python train.py --dataset="stained colorectal tissue patches (NCT-CRC-HE-100K)" --image_size=20 --layers=10 --positions="learned" --lr=0.015 --momentum=0.9 --nesterov=true --orthogonalizer="polar_express" --adamw_lr_other_params=0.0019 --cautious_weight_decay=true --warmup_steps=520
Rows from block 3 of a small autoregressive pixel model, named by matrix and row number. Rows with one number belong to one neuron. Each number is 50 + 10 x the weight over its row's rms, rounded and kept within 0 to 99. All counts start at 0. After the name is the row's rms in percent of the matrix's.
After each neuron's rows are labels from the 100 images, of 14976, where the neuron reaches its highest value: "responds to" is what is common among them. Only what is clearly more common there than usual is listed. The data: stained colorectal tissue patches (NCT-CRC-HE-100K). In brackets: how many of the 100.
# fc1: MLP up (model.blocks.3.mlp.fc1.weight, 1024x256), inputs 192-255
# fc2: MLP down (model.blocks.3.mlp.fc2.weight, 256x1024, transposed), outputs 192-255

fc1.51 098:45 33 48 37 47 49 51 53 50 48 53 30 53 51 50 57 41 72 53 63 45 37 64 65 47 58 33 45 40 38 49 48 45 40 60 49 59 58 60 68 60 32 49 44 60 39 47 58 68 47 63 43 42 53 49 52 44 61 58 53 46 42 47 68
fc2.51 105:44 54 38 63 44 45 63 49 40 35 56 68 69 63 49 56 39 38 32 34 46 58 60 63 47 47 62 60 44 47 48 58 67 59 34 44 61 62 33 44 62 54 52 40 60 47 43 63 38 48 44 55 60 69 41 57 32 23 40 54 51 39 53 38
responds to: tissue: adipose tissue (53)

fc1.286 098:54 36 41 38 67 50 37 53 75 53 46 51 44 55 66 49 62 49 56 46 28 57 43 45 51 55 46 57 53 29 34 59 33 70 48 47 41 53 53 61 55 43 40 51 58 57 73 55 61 66 52 52 28 49 43 45 43 50 44 45 51 45 35 60
fc2.286 099:53 54 72 44 51 58 51 47 54 40 43 46 59 33 52 75 44 41 41 53 61 59 43 59 54 50 53 52 50 54 54 31 60 64 56 53 78 45 34 54 27 64 58 60 54 50 37 38 44 36 41 41 51 42 50 52 62 49 39 53 44 47 61 49
responds to: tissue: lymphocytes (89)

fc1.739 127:51 61 43 62 27 57 66 49 52 53 41 33 56 62 49 64 68 64 49 54 35 47 53 60 47 72 61 48 57 26 46 44 77 59 54 63 44 40 41 48 71 49 68 47 28 47 62 53 52 54 46 40 56 36 55 48 45 55 68 43 25 48 48 39
fc2.739 111:66 33 47 46 62 43 48 62 47 60 50 75 54 43 43 42 50 56 47 50 52 50 42 71 30 46 59 65 44 46 54 30 64 64 53 54 57 47 53 67 52 60 43 52 70 49 53 49 51 57 51 48 51 59 47 54 63 38 50 42 51 46 52 47
responds to: tissue: debris (33)

fc1.633 082:55 44 52 41 41 38 44 48 54 63 20 47 56 55 44 44 64 46 58 43 39 73 63 53 50 28 39 53 44 48 68 55 43 60 45 55 52 40 40 40 52 36 43 33 45 37 56 54 37 58 61 34 45 39 62 59 39 65 55 48 63 40 61 36
fc2.633 077:45 60 59 43 52 37 56 47 61 66 49 53 60 47 76 40 39 37 48 52 63 49 49 47 22 59 51 45 59 51 47 54 57 47 41 37 68 60 42 35 45 69 68 64 60 48 39 40 45 37 64 38 31 44 52 58 36 36 44 59 42 46 56 78
responds to: tissue: tumour epithelium (49)

fc1.717 138:59 47 37 55 67 70 40 36 40 55 56 50 55 37 48 59 61 50 41 50 64 56 47 58 55 43 63 48 40 50 47 66 55 39 51 54 42 46 51 74 44 51 67 63 37 47 39 45 35 58 42 31 54 58 52 73 42 52 50 55 62 47 60 50
fc2.717 127:53 48 56 36 61 44 47 56 63 25 51 43 31 55 56 46 47 45 56 42 59 47 65 35 37 52 43 42 56 48 53 40 25 60 62 42 66 57 65 53 37 43 36 53 56 39 61 71 51 52 53 56 41 56 47 47 68 53 54 78 43 39 59 46
responds to: tissue: normal colon mucosa (29)

fc1.515 065:50 77 58 42 57 49 61 54 42 34 48 57 50 42 49 38 47 36 44 32 48 46 57 32 39 42 52 45 47 58 35 42 43 42 46 40 50 63 50 58 58 53 34 43 55 40 36 53 36 57 46 38 41 43 73 66 36 46 56 46 31 66 39 40
fc2.515 061:44 28 37 26 38 55 43 30 52 50 46 51 47 55 56 54 70 59 36 42 64 40 41 77 57 53 41 67 36 38 61 44 45 61 51 65 50 39 50 68 37 26 50 60 51 57 48 63 64 39 63 59 60 38 50 55 67 57 28 57 63 46 54 44
responds to: tissue: mucus (29)

fc1.388 060:55 63 47 57 60 57 37 28 36 52 38 62 65 36 45 48 51 43 51 70 60 57 54 47 56 49 38 52 45 56 59 56 39 39 50 41 42 53 44 57 53 58 41 42 41 49 37 67 31 54 54 58 46 54 42 38 43 45 40 55 54 51 54 55
fc2.388 053:45 56 61 52 41 30 69 55 54 49 44 51 38 54 53 67 51 66 58 29 37 57 56 58 47 50 62 64 53 33 44 57 56 33 52 47 47 46 49 46 47 48 60 71 56 38 59 59 37 52 45 42 41 42 63 55 51 56 35 64 38 68 56 55
responds to: tissue: normal colon mucosa (45)

fc1.126 058:30 29 49 45 57 51 57 42 57 41 48 42 56 53 49 39 79 53 51 56 56 34 82 29 38 60 37 31 31 23 44 59 66 48 33 57 59 63 70 56 50 52 26 36 53 48 51 42 50 47 46 58 46 57 51 45 40 36 48 56 46 62 53 39
fc2.126 045:34 41 46 67 47 35 59 70 43 52 40 62 45 42 37 42 43 60 43 48 43 47 46 76 63 66 56 57 56 52 47 66 51 50 67 50 62 40 56 63 50 47 47 64 56 61 50 67 52 61 45 39 36 43 55 51 53 51 50 66 51 17 58 55
responds to: tissue: lymphocytes (70)

fc1.636 071:58 58 42 55 48 55 47 58 41 55 62 59 35 43 64 48 57 50 38 40 46 59 39 48 45 53 56 41 42 61 58 53 61 57 38 50 37 56 52 37 53 45 67 60 51 53 41 50 35 49 55 54 43 44 24 58 48 43 54 38 37 48 41 47
fc2.636 067:57 49 51 31 61 51 56 62 51 39 44 62 48 55 35 55 52 50 63 65 56 45 43 40 46 49 55 52 31 60 55 62 45 51 68 36 62 56 46 52 50 37 44 48 35 52 75 47 54 58 43 46 24 65 61 37 58 68 27 70 61 46 36 56
responds to: tissue: lymphocytes (49)

fc1.410 062:50 40 53 40 41 40 29 51 43 38 42 51 55 65 59 71 64 38 49 47 29 42 53 52 43 35 53 63 53 41 41 64 34 68 61 42 45 48 43 23 40 76 57 49 50 45 47 48 47 40 69 68 36 46 54 49 61 54 59 31 38 43 45 41
fc2.410 064:40 40 67 48 61 52 60 52 40 62 37 43 67 53 64 64 44 48 58 52 47 46 51 51 51 66 53 48 54 43 50 53 69 63 63 31 60 35 52 39 33 42 28 65 45 61 48 52 59 78 62 61 44 48 39 64 54 55 62 38 42 40 44 63
responds to: tissue: smooth muscle (71)

fc1.470 082:79 36 53 36 55 37 52 53 40 53 57 48 46 64 49 37 58 69 46 40 47 54 53 52 50 42 51 55 53 60 54 49 48 53 52 66 57 38 54 65 33 51 63 38 60 37 47 52 50 54 41 38 37 52 42 40 50 60 36 51 35 48 54 47
fc2.470 091:44 54 65 59 61 43 54 36 47 45 32 53 38 40 43 56 42 45 36 58 47 51 63 49 49 44 32 71 54 41 62 28 53 56 40 56 46 57 46 71 57 58 56 68 41 54 52 68 57 40 51 54 54 56 53 51 37 52 42 56 73 50 41 37
responds to: tissue: debris (39); tissue: cancer-associated stroma (31)

fc1.594 072:72 57 50 47 59 44 57 29 49 41 44 61 44 44 54 61 46 51 55 50 31 48 36 41 32 44 50 49 36 54 55 53 51 41 62 54 47 54 26 60 57 48 54 73 45 59 38 65 46 49 71 53 61 42 48 48 30 51 60 44 56 52 35 51
fc2.594 077:39 56 38 42 30 54 36 63 66 52 56 57 62 48 44 72 41 38 38 54 57 68 43 59 56 45 43 46 49 49 63 45 55 65 69 55 55 48 79 46 34 62 47 48 46 48 68 33 58 50 47 46 56 59 64 67 54 49 63 46 60 40 31 61
responds to: tissue: adipose tissue (51)

fc1.252 070:54 52 47 55 56 52 65 69 46 51 44 51 50 41 46 42 57 46 40 54 45 41 45 72 57 55 59 57 51 45 36 33 58 44 68 43 55 52 46 68 56 47 52 57 65 59 45 49 48 28 57 53 17 55 49 49 65 57 47 48 53 42 49 60
fc2.252 075:55 54 63 41 43 58 42 55 51 56 47 65 45 55 56 47 41 55 55 44 52 46 47 55 56 45 43 48 41 41 40 51 54 64 44 42 45 57 51 47 49 53 51 49 60 45 49 39 50 72 62 45 63 33 61 32 36 55 58 44 41 56 53 62
responds to: tissue: tumour epithelium (39)

fc1.620 032:50 53 50 68 42 60 42 51 33 38 71 55 47 77 38 49 62 48 62 56 49 45 46 65 53 47 42 49 41 45 37 57 58 42 44 43 51 48 49 54 61 50 56 66 41 44 49 48 47 48 58 45 42 54 53 57 55 61 77 71 63 42 57 45
fc2.620 024:50 58 72 59 58 39 40 46 43 57 41 43 63 45 56 66 37 59 65 64 41 43 30 38 42 45 59 55 56 44 37 49 45 69 47 54 49 55 67 42 47 46 50 50 50 46 58 43 44 59 56 47 52 57 71 40 68 30 50 47 42 51 31 48
responds to: tissue: normal colon mucosa (29)

fc1.610 059:50 28 66 21 52 36 46 31 43 48 43 53 53 47 55 69 41 70 37 48 48 49 43 52 48 60 47 44 53 42 52 32 47 43 26 48 43 45 38 40 62 52 55 54 55 33 54 49 73 67 63 47 36 51 48 58 39 70 46 44 55 49 45 46
fc2.610 063:53 57 33 57 58 56 47 54 52 58 50 35 39 49 60 29 51 45 67 44 58 61 64 75 47 49 57 49 36 51 64 74 25 75 47 34 57 58 66 55 48 48 33 62 53 53 43 54 49 52 53 66 40 37 61 46 51 45 58 57 59 56 52 47
responds to: tissue: adipose tissue (34)

fc1.582 113:66 54 49 37 37 39 44 49 37 45 56 47 56 52 50 49 49 60 44 60 53 40 52 47 57 38 53 36 40 43 65 55 64 57 56 63 45 47 66 53 57 64 45 60 52 52 75 59 45 48 59 55 56 61 40 53 33 50 54 64 42 35 51 44
fc2.582 110:50 38 33 36 57 43 36 32 59 59 53 38 76 54 38 45 47 46 47 59 48 65 44 65 35 45 52 41 49 53 31 43 50 48 59 48 45 37 39 44 32 43 65 69 38 45 44 48 69 55 39 56 50 40 49 50 38 62 31 32 46 51 47 59
responds to: tissue: normal colon mucosa (39)

fc1.134 098:40 55 64 49 54 43 49 29 55 61 54 47 57 40 34 52 45 50 53 62 50 46 52 53 55 53 54 45 53 43 46 47 56 52 67 53 43 60 42 58 53 46 49 52 47 66 56 38 43 47 66 47 53 55 39 49 50 52 30 64 24 34 72 51
fc2.134 098:59 59 57 46 68 68 49 59 47 57 44 59 60 44 52 39 55 41 49 45 44 43 55 43 37 49 54 54 64 45 50 66 36 51 43 51 55 37 57 48 58 40 52 45 66 20 57 43 44 55 49 65 54 45 66 32 43 59 68 53 57 54 57 56
responds to: tissue: mucus (30); tissue: normal colon mucosa (27)

fc1.8 045:44 59 56 70 42 52 57 54 64 65 60 50 58 39 58 58 39 40 39 56 55 54 42 41 56 54 41 45 50 52 62 40 42 44 57 25 51 51 60 53 52 56 49 58 44 53 54 57 45 40 44 46 55 56 57 52 65 37 62 41 35 52 39 41
fc2.8 039:54 44 37 48 49 33 33 50 43 57 45 49 61 49 42 50 52 49 55 56 46 54 54 43 45 38 58 60 58 62 37 51 52 53 49 48 68 63 44 33 43 39 51 61 63 51 55 53 32 58 46 49 34 51 54 49 44 49 56 35 45 35 58 45
responds to: tissue: cancer-associated stroma (37)

fc1.292 061:26 38 52 58 43 47 72 40 50 54 65 61 31 58 51 49 46 52 50 42 47 53 63 46 40 36 42 30 39 32 51 53 46 37 65 48 53 58 42 47 53 53 64 55 45 51 62 55 53 49 50 49 65 42 59 54 33 53 49 56 45 58 34 53
fc2.292 059:41 53 54 41 55 46 48 40 61 49 44 53 82 49 51 56 42 71 63 67 40 37 35 57 47 65 59 64 41 54 59 59 54 43 34 64 47 31 65 50 54 52 37 42 61 53 49 57 61 58 50 56 56 57 51 65 48 46 37 51 50 56 47 58
responds to: tissue: normal colon mucosa (36)

fc1.651 096:48 74 64 52 56 47 49 55 62 49 68 41 38 46 46 49 46 49 64 52 57 43 54 25 56 51 41 57 55 34 53 67 26 63 33 62 39 55 34 40 46 60 48 59 35 37 51 70 49 53 45 50 57 42 49 83 47 60 35 60 34 46 46 55
fc2.651 098:32 39 46 55 61 43 54 32 50 62 31 65 48 47 54 49 62 38 46 45 56 54 41 69 46 58 59 56 54 71 50 45 54 55 45 73 61 50 72 64 43 47 52 60 47 63 50 28 59 48 46 44 50 54 70 58 40 49 39 53 45 47 37 55
responds to: tissue: smooth muscle (43)

fc1.585 128:49 43 58 32 35 50 49 48 49 38 41 39 44 59 50 61 47 46 66 55 43 59 49 52 36 58 35 51 74 37 60 59 45 74 62 49 51 71 57 67 50 71 42 55 46 66 44 40 60 60 34 48 61 52 59 47 67 56 51 47 56 69 54 50
fc2.585 123:62 27 56 60 54 47 47 51 56 52 61 48 34 51 39 46 50 53 43 20 57 41 60 57 50 59 55 46 51 57 40 32 50 64 48 53 59 34 35 50 58 42 58 42 50 35 54 56 39 66 52 33 47 56 25 42 55 59 43 71 50 43 51 57
responds to: tissue: tumour epithelium (47); tissue: mucus (33)

fc1.396 092:52 61 64 47 35 54 65 32 38 47 55 47 39 67 45 49 34 60 42 45 40 60 51 36 45 54 65 53 47 62 50 55 50 59 70 44 40 46 43 57 52 60 55 62 45 40 36 48 35 39 32 31 35 56 51 51 64 49 62 58 51 61 62 55
fc2.396 089:54 47 46 48 42 43 49 58 47 61 34 61 61 52 47 33 62 50 49 55 56 51 32 53 53 63 41 51 55 56 56 42 48 55 51 57 46 69 51 33 33 66 34 60 48 68 49 50 54 51 51 56 49 51 40 42 51 43 49 51 64 33 35 51
responds to: tissue: lymphocytes (60)

fc1.353 112:56 50 55 43 41 65 56 45 44 41 51 57 36 45 60 50 60 49 51 67 42 30 42 37 44 46 39 43 49 57 60 77 46 46 55 54 42 52 51 54 56 60 54 58 63 52 55 55 37 56 51 56 60 50 43 52 37 48 53 50 50 67 59 46
fc2.353 108:56 49 60 60 44 39 44 51 52 64 53 52 64 55 39 56 47 30 63 42 69 56 45 49 53 54 53 44 47 58 26 51 55 54 32 46 42 42 27 27 40 28 53 21 60 47 50 52 54 54 36 56 50 47 56 49 63 63 36 55 49 54 50 48
responds to: tissue: tumour epithelium (36); tissue: normal colon mucosa (29)

fc1.750 036:32 57 45 38 44 59 68 48 60 31 52 43 55 42 52 32 43 32 43 45 47 53 61 45 28 39 56 59 47 53 54 60 45 36 62 40 53 46 58 40 49 57 50 42 73 23 56 47 57 48 49 65 47 56 54 47 53 36 60 54 41 49 31 61
fc2.750 027:56 55 49 53 44 46 53 60 43 62 32 59 51 55 61 76 49 41 55 46 50 57 46 45 42 48 53 47 47 33 37 33 50 63 44 61 55 68 54 41 46 66 55 81 47 56 69 54 44 56 61 33 41 41 71 45 41 44 52 40 38 62 44 53
responds to: tissue: normal colon mucosa (33)

fc1.564 059:61 48 67 55 52 47 47 45 46 39 58 65 40 60 63 42 24 62 63 26 61 36 47 64 67 76 23 62 55 63 56 48 50 45 48 55 61 62 34 39 55 31 52 52 56 55 70 56 66 54 51 49 50 48 40 48 42 40 45 46 57 41 29 50
fc2.564 060:50 37 47 42 56 50 52 55 54 66 53 37 68 36 64 49 69 48 45 58 40 34 54 45 40 36 75 46 56 41 68 50 54 55 38 59 42 39 56 36 36 55 49 73 57 42 44 51 44 66 54 44 48 54 53 37 51 58 34 67 47 50 36 62
responds to: tissue: adipose tissue (41)

fc1.683 150:51 37 70 25 23 51 58 51 50 63 55 72 60 56 59 48 51 54 55 54 38 45 42 48 43 43 48 46 40 42 35 72 61 54 39 57 47 47 55 44 45 28 53 40 48 59 37 48 51 54 44 37 49 38 51 56 61 43 60 51 40 48 48 58
fc2.683 154:39 59 39 60 48 34 69 70 46 60 52 38 30 44 60 52 39 45 48 38 48 58 52 46 41 61 63 52 53 46 50 49 48 42 66 41 48 54 55 45 40 53 57 51 37 46 51 73 56 47 63 66 53 64 52 54 53 40 60 44 42 28 56 48
responds to: tissue: tumour epithelium (88)

fc1.222 075:58 48 55 64 52 49 55 44 50 53 64 54 53 49 45 51 47 59 54 54 33 47 56 39 26 65 47 48 44 56 57 52 54 59 54 45 62 39 41 35 54 59 62 39 55 65 55 43 45 74 52 51 31 50 45 43 38 46 50 55 54 59 39 54
fc2.222 066:49 47 60 41 53 44 53 73 51 50 48 54 54 46 57 62 55 46 50 38 60 57 39 43 55 56 58 56 52 41 40 34 50 47 46 45 26 45 54 44 52 52 51 49 62 51 64 50 57 46 51 59 39 55 59 50 58 42 50 59 49 48 55 54
responds to: tissue: mucus (29)

fc1.574 067:45 53 53 30 70 45 52 58 43 40 52 38 43 44 57 49 48 46 47 39 49 50 44 54 48 57 48 36 49 56 67 27 52 42 44 38 46 61 49 52 42 54 53 72 55 35 34 69 64 46 49 49 35 34 54 61 35 50 59 59 56 47 48 54
fc2.574 061:51 55 43 43 21 64 57 49 57 59 49 49 56 42 53 53 41 48 55 51 18 62 52 61 46 36 51 52 38 31 38 50 30 56 62 36 57 46 56 48 51 52 52 53 53 44 56 49 44 51 49 34 45 59 44 46 52 57 46 51 54 50 46 54
responds to: tissue: adipose tissue (35)

fc1.400 136:49 53 50 51 35 51 43 62 47 47 61 52 47 38 48 49 43 65 56 43 53 45 43 63 45 50 66 47 55 38 43 71 40 43 64 65 52 40 33 44 59 51 41 56 63 46 50 39 39 29 46 39 62 59 58 51 71 49 41 61 39 58 38 48
fc2.400 139:56 45 43 47 56 25 53 58 39 46 40 54 63 31 60 57 54 75 32 62 42 37 52 26 50 33 62 49 47 68 60 43 36 51 22 56 54 53 67 56 41 44 41 33 53 60 57 53 48 47 44 49 58 38 45 50 51 60 54 70 65 63 58 59
responds to: tissue: debris (27)

fc1.678 121:55 57 65 67 66 44 55 46 58 45 53 46 39 43 54 57 55 43 62 77 43 65 48 40 36 36 51 58 59 52 55 33 32 42 46 79 61 51 49 58 69 54 51 33 53 56 38 69 40 52 64 65 21 36 50 57 59 49 57 54 62 31 53 39
fc2.678 137:52 48 44 40 44 73 52 44 49 51 50 37 58 48 38 12 42 31 50 36 67 38 57 43 39 58 63 54 56 60 51 60 56 59 54 55 42 32 45 66 44 52 50 43 30 65 38 33 49 49 42 49 42 38 52 47 43 56 44 46 53 57 55 60
responds to: tissue: cancer-associated stroma (36)

fc1.163 111:66 34 49 62 33 43 44 33 32 42 49 36 69 66 27 47 59 45 59 38 57 65 53 28 33 41 44 53 43 49 53 59 48 68 49 63 49 49 52 35 40 56 41 43 40 60 45 38 41 74 61 46 31 39 51 46 56 52 37 48 39 37 59 60
fc2.163 119:53 55 56 42 54 69 60 44 60 56 51 41 56 48 56 22 45 42 47 63 43 33 53 51 57 65 38 44 51 50 41 47 45 60 46 49 46 50 51 35 49 60 43 47 42 56 51 42 61 42 60 69 51 38 43 39 64 57 66 41 56 47 45 32
responds to: tissue: lymphocytes (51)

fc1.201 058:55 55 57 47 54 58 36 61 50 61 69 43 61 40 48 51 38 52 56 50 53 58 41 36 48 57 49 40 35 49 52 63 42 70 60 59 52 50 52 55 34 52 52 68 53 50 34 56 51 61 64 43 54 63 35 55 45 43 64 52 42 56 56 53
fc2.201 061:48 66 40 45 69 50 46 53 65 52 37 60 46 44 50 37 56 48 42 39 47 46 56 63 29 56 41 56 55 44 44 43 62 37 43 41 54 49 77 57 50 39 55 37 69 51 75 55 65 47 51 64 37 54 60 44 54 56 53 58 51 51 25 48
responds to: tissue: debris (28)

fc1.483 085:28 50 53 42 58 66 39 58 57 52 54 56 44 29 59 46 47 45 63 40 53 56 59 43 37 41 50 50 42 54 42 51 50 53 60 46 48 49 53 48 36 67 60 36 43 52 50 62 60 54 48 64 38 46 39 43 65 40 65 55 56 58 65 54
fc2.483 080:60 73 45 45 58 49 55 58 36 35 41 46 51 49 59 45 57 44 47 61 52 62 43 55 45 33 58 40 59 46 47 43 46 61 29 52 53 47 57 41 76 48 45 40 43 63 57 43 60 27 49 43 48 40 51 51 28 61 66 43 30 69 50 54
responds to: tissue: mucus (29); tissue: normal colon mucosa (28)

fc1.667 037:48 45 64 46 65 56 55 58 38 59 40 51 46 38 55 58 66 60 57 32 73 42 63 51 57 57 48 70 44 52 62 36 48 42 42 57 43 45 43 67 61 54 62 56 37 48 45 48 46 43 43 44 37 51 49 64 45 46 54 73 45 55 35 46
fc2.667 029:42 50 58 48 61 37 51 42 63 64 23 51 44 43 56 50 40 37 53 61 34 64 45 68 51 40 52 43 48 42 43 32 60 62 39 56 54 58 68 46 40 40 59 75 50 37 48 62 51 43 58 48 57 47 56 41 53 53 61 47 57 48 44 43
responds to: tissue: smooth muscle (76)

fc1.180 090:53 43 56 46 56 45 42 57 60 53 48 44 49 62 47 40 45 41 49 42 55 61 57 51 44 63 58 62 38 43 62 46 48 40 39 54 52 34 61 67 64 63 49 46 57 40 45 75 39 50 50 67 60 46 46 46 50 34 51 63 74 46 37 50
fc2.180 096:73 66 45 45 46 55 45 50 41 45 73 54 35 42 46 50 49 71 50 47 33 38 74 50 58 42 57 30 56 40 44 55 43 39 38 40 42 41 28 48 41 27 51 49 42 51 54 52 42 67 47 54 48 53 57 35 53 65 66 42 72 64 70 60
responds to: tissue: debris (39)

fc1.173 040:50 33 41 43 41 44 34 52 41 48 56 55 76 33 36 53 54 54 50 65 55 27 47 59 35 55 47 35 60 37 34 48 37 61 60 42 37 51 31 66 66 35 56 45 54 48 54 61 41 49 47 64 65 63 53 39 50 39 55 54 48 61 58 51
fc2.173 038:57 63 57 55 56 42 36 58 46 45 33 62 38 47 47 53 53 39 33 75 55 53 50 53 43 48 47 60 49 61 71 47 55 56 57 53 51 62 59 36 50 61 65 53 58 37 71 39 59 48 52 55 31 57 60 46 39 41 43 56 51 48 34 52
responds to: tissue: mucus (34)

fc1.338 085:49 50 39 51 52 47 56 44 43 67 51 55 60 58 48 40 19 51 49 58 32 62 34 52 37 39 44 42 71 35 47 58 60 41 52 65 41 55 52 42 49 43 41 70 49 38 53 57 49 62 49 47 47 48 52 39 49 43 44 42 56 69 58 56
fc2.338 076:44 43 50 54 45 46 44 54 44 61 50 56 46 40 55 71 61 64 32 48 67 67 33 35 62 61 54 60 42 51 44 54 40 53 66 46 56 49 48 61 37 50 48 47 51 67 52 55 50 42 49 48 43 57 45 65 64 35 54 45 46 45 21 57
responds to: tissue: tumour epithelium (42)

fc1.335 114:39 40 48 43 56 53 48 47 55 54 36 48 41 53 31 54 37 55 43 41 51 57 36 60 57 34 48 57 45 42 54 52 52 51 60 40 49 40 55 67 55 62 60 57 33 45 41 45 60 49 54 50 66 61 58 61 45 52 39 79 54 53 54 51
fc2.335 120:53 57 52 55 74 56 43 41 51 59 46 43 58 51 60 38 42 43 39 68 51 42 48 40 58 56 41 40 45 43 58 45 37 52 35 45 67 44 36 31 54 40 35 55 28 63 45 51 42 54 30 66 46 46 38 50 54 52 63 34 51 32 42 54
responds to: tissue: smooth muscle (74)

fc1.359 137:46 49 40 45 51 51 57 49 68 51 47 44 35 34 49 44 41 43 52 50 36 37 46 55 48 62 55 52 40 70 54 67 64 61 53 56 47 41 60 35 37 59 45 50 68 59 47 48 77 55 68 41 47 47 58 65 62 42 56 67 51 35 52 58
fc2.359 136:49 58 52 41 45 57 33 70 39 42 49 63 66 47 55 53 50 64 47 32 39 40 58 41 43 59 55 38 51 42 57 50 32 44 51 57 42 50 37 43 48 43 57 41 46 49 56 48 65 57 42 49 42 57 46 49 75 56 44 40 41 51 60 49
responds to: tissue: lymphocytes (61)

fc1.17 104:47 41 44 75 54 32 47 53 55 43 51 35 44 52 46 48 43 53 53 47 57 56 52 52 47 47 51 67 61 54 60 48 66 48 69 35 44 57 38 39 45 44 43 54 63 59 36 60 49 45 63 46 33 48 47 63 50 63 53 49 44 45 68 55
fc2.17 097:61 47 59 58 61 60 51 60 38 39 37 50 42 63 59 53 47 31 55 55 54 61 27 52 44 56 51 56 55 52 42 26 58 55 50 48 45 49 44 55 53 65 71 39 67 57 39 62 58 38 41 35 48 62 40 46 43 65 47 34 48 59 46 53
responds to: tissue: adipose tissue (30)

fc1.435 104:58 56 52 60 55 56 69 58 57 49 44 58 47 43 47 54 54 55 55 62 56 51 34 58 57 62 49 48 60 42 63 56 33 47 46 61 58 61 49 47 28 37 44 52 38 37 51 55 51 50 16 35 37 61 54 52 57 39 44 60 57 40 38 48
fc2.435 111:53 47 38 39 71 35 50 33 54 43 50 46 41 54 46 55 58 64 55 36 42 36 43 32 57 43 55 51 49 58 54 43 49 48 58 48 27 51 47 48 49 48 55 50 52 43 63 55 48 60 51 34 54 40 43 33 43 64 45 46 38 69 57 50
responds to: tissue: lymphocytes (61)

fc1.434 085:46 56 55 51 53 68 60 66 53 57 58 47 42 52 45 52 46 46 58 52 78 43 41 62 40 49 59 38 64 40 48 50 46 48 48 41 46 50 38 67 48 45 65 52 44 43 60 45 60 61 39 42 32 50 52 33 37 57 61 66 44 25 47 51
fc2.434 089:52 26 55 53 50 66 51 69 49 46 54 41 33 60 52 47 60 41 41 55 48 37 67 41 66 45 47 57 54 62 56 52 52 27 40 57 51 46 50 46 53 48 40 58 55 53 51 59 61 43 33 45 40 54 48 51 37 62 58 33 44 61 43 43
responds to: tissue: tumour epithelium (35); tissue: normal colon mucosa (27)

fc1.269 073:46 45 50 53 41 66 37 62 44 58 43 31 51 38 64 40 37 38 34 55 61 62 35 45 52 60 37 63 38 51 50 49 63 50 37 55 65 44 59 48 46 57 37 69 53 42 34 36 55 24 59 54 48 52 57 44 50 58 41 58 27 38 51 52
fc2.269 079:58 37 55 46 40 50 61 67 52 37 47 43 65 63 32 47 59 58 72 53 54 48 60 56 57 47 39 56 65 45 58 53 49 63 58 32 30 43 54 53 45 52 45 26 38 31 64 60 54 51 41 38 55 37 55 31 48 69 51 81 54 48 48 57
responds to: tissue: tumour epithelium (40)

fc1.723 093:66 47 48 41 54 68 62 46 48 58 43 32 62 58 44 58 48 43 59 34 52 44 52 51 59 33 69 58 43 44 31 51 50 42 41 58 54 52 33 47 48 63 54 56 43 33 61 66 48 43 51 40 49 41 35 69 44 74 31 35 64 19 36 39
fc2.723 100:52 65 51 58 53 40 48 58 49 54 55 50 50 69 69 54 56 57 63 63 55 43 37 43 43 53 32 47 61 68 41 52 71 46 58 49 43 42 50 28 54 51 46 57 52 52 43 43 53 63 47 66 60 54 47 44 55 38 58 52 34 77 57 54
responds to: tissue: smooth muscle (37)

fc1.427 084:48 45 65 50 70 49 36 62 44 32 53 52 46 45 53 51 37 43 75 47 50 40 61 56 46 48 29 58 26 30 53 48 46 53 53 44 38 62 51 45 65 69 41 37 62 40 36 58 56 42 50 46 55 55 57 57 57 40 53 70 46 56 43 36
fc2.427 075:41 59 62 47 46 54 47 56 57 60 51 44 58 45 42 50 50 53 38 39 57 42 72 50 39 49 66 45 50 54 55 35 42 62 50 56 54 30 56 26 62 45 52 38 45 54 43 28 47 49 60 41 59 55 67 52 51 58 51 50 65 47 60 48
responds to: tissue: smooth muscle (34)

fc1.248 112:81 51 51 72 59 68 62 67 60 46 68 58 43 45 45 52 64 49 40 42 39 38 41 35 64 55 53 58 56 47 62 59 65 46 55 42 55 48 64 46 56 36 46 42 52 61 35 39 46 43 43 55 38 55 54 64 36 59 67 40 46 52 51 46
fc2.248 113:39 55 53 55 62 53 38 23 50 46 57 44 43 45 69 67 52 37 54 53 65 44 59 47 58 42 41 35 55 39 51 57 55 61 49 65 47 35 73 53 60 36 43 43 60 63 52 54 42 47 36 46 49 40 65 56 51 69 55 31 51 43 39 47
responds to: tissue: normal colon mucosa (71)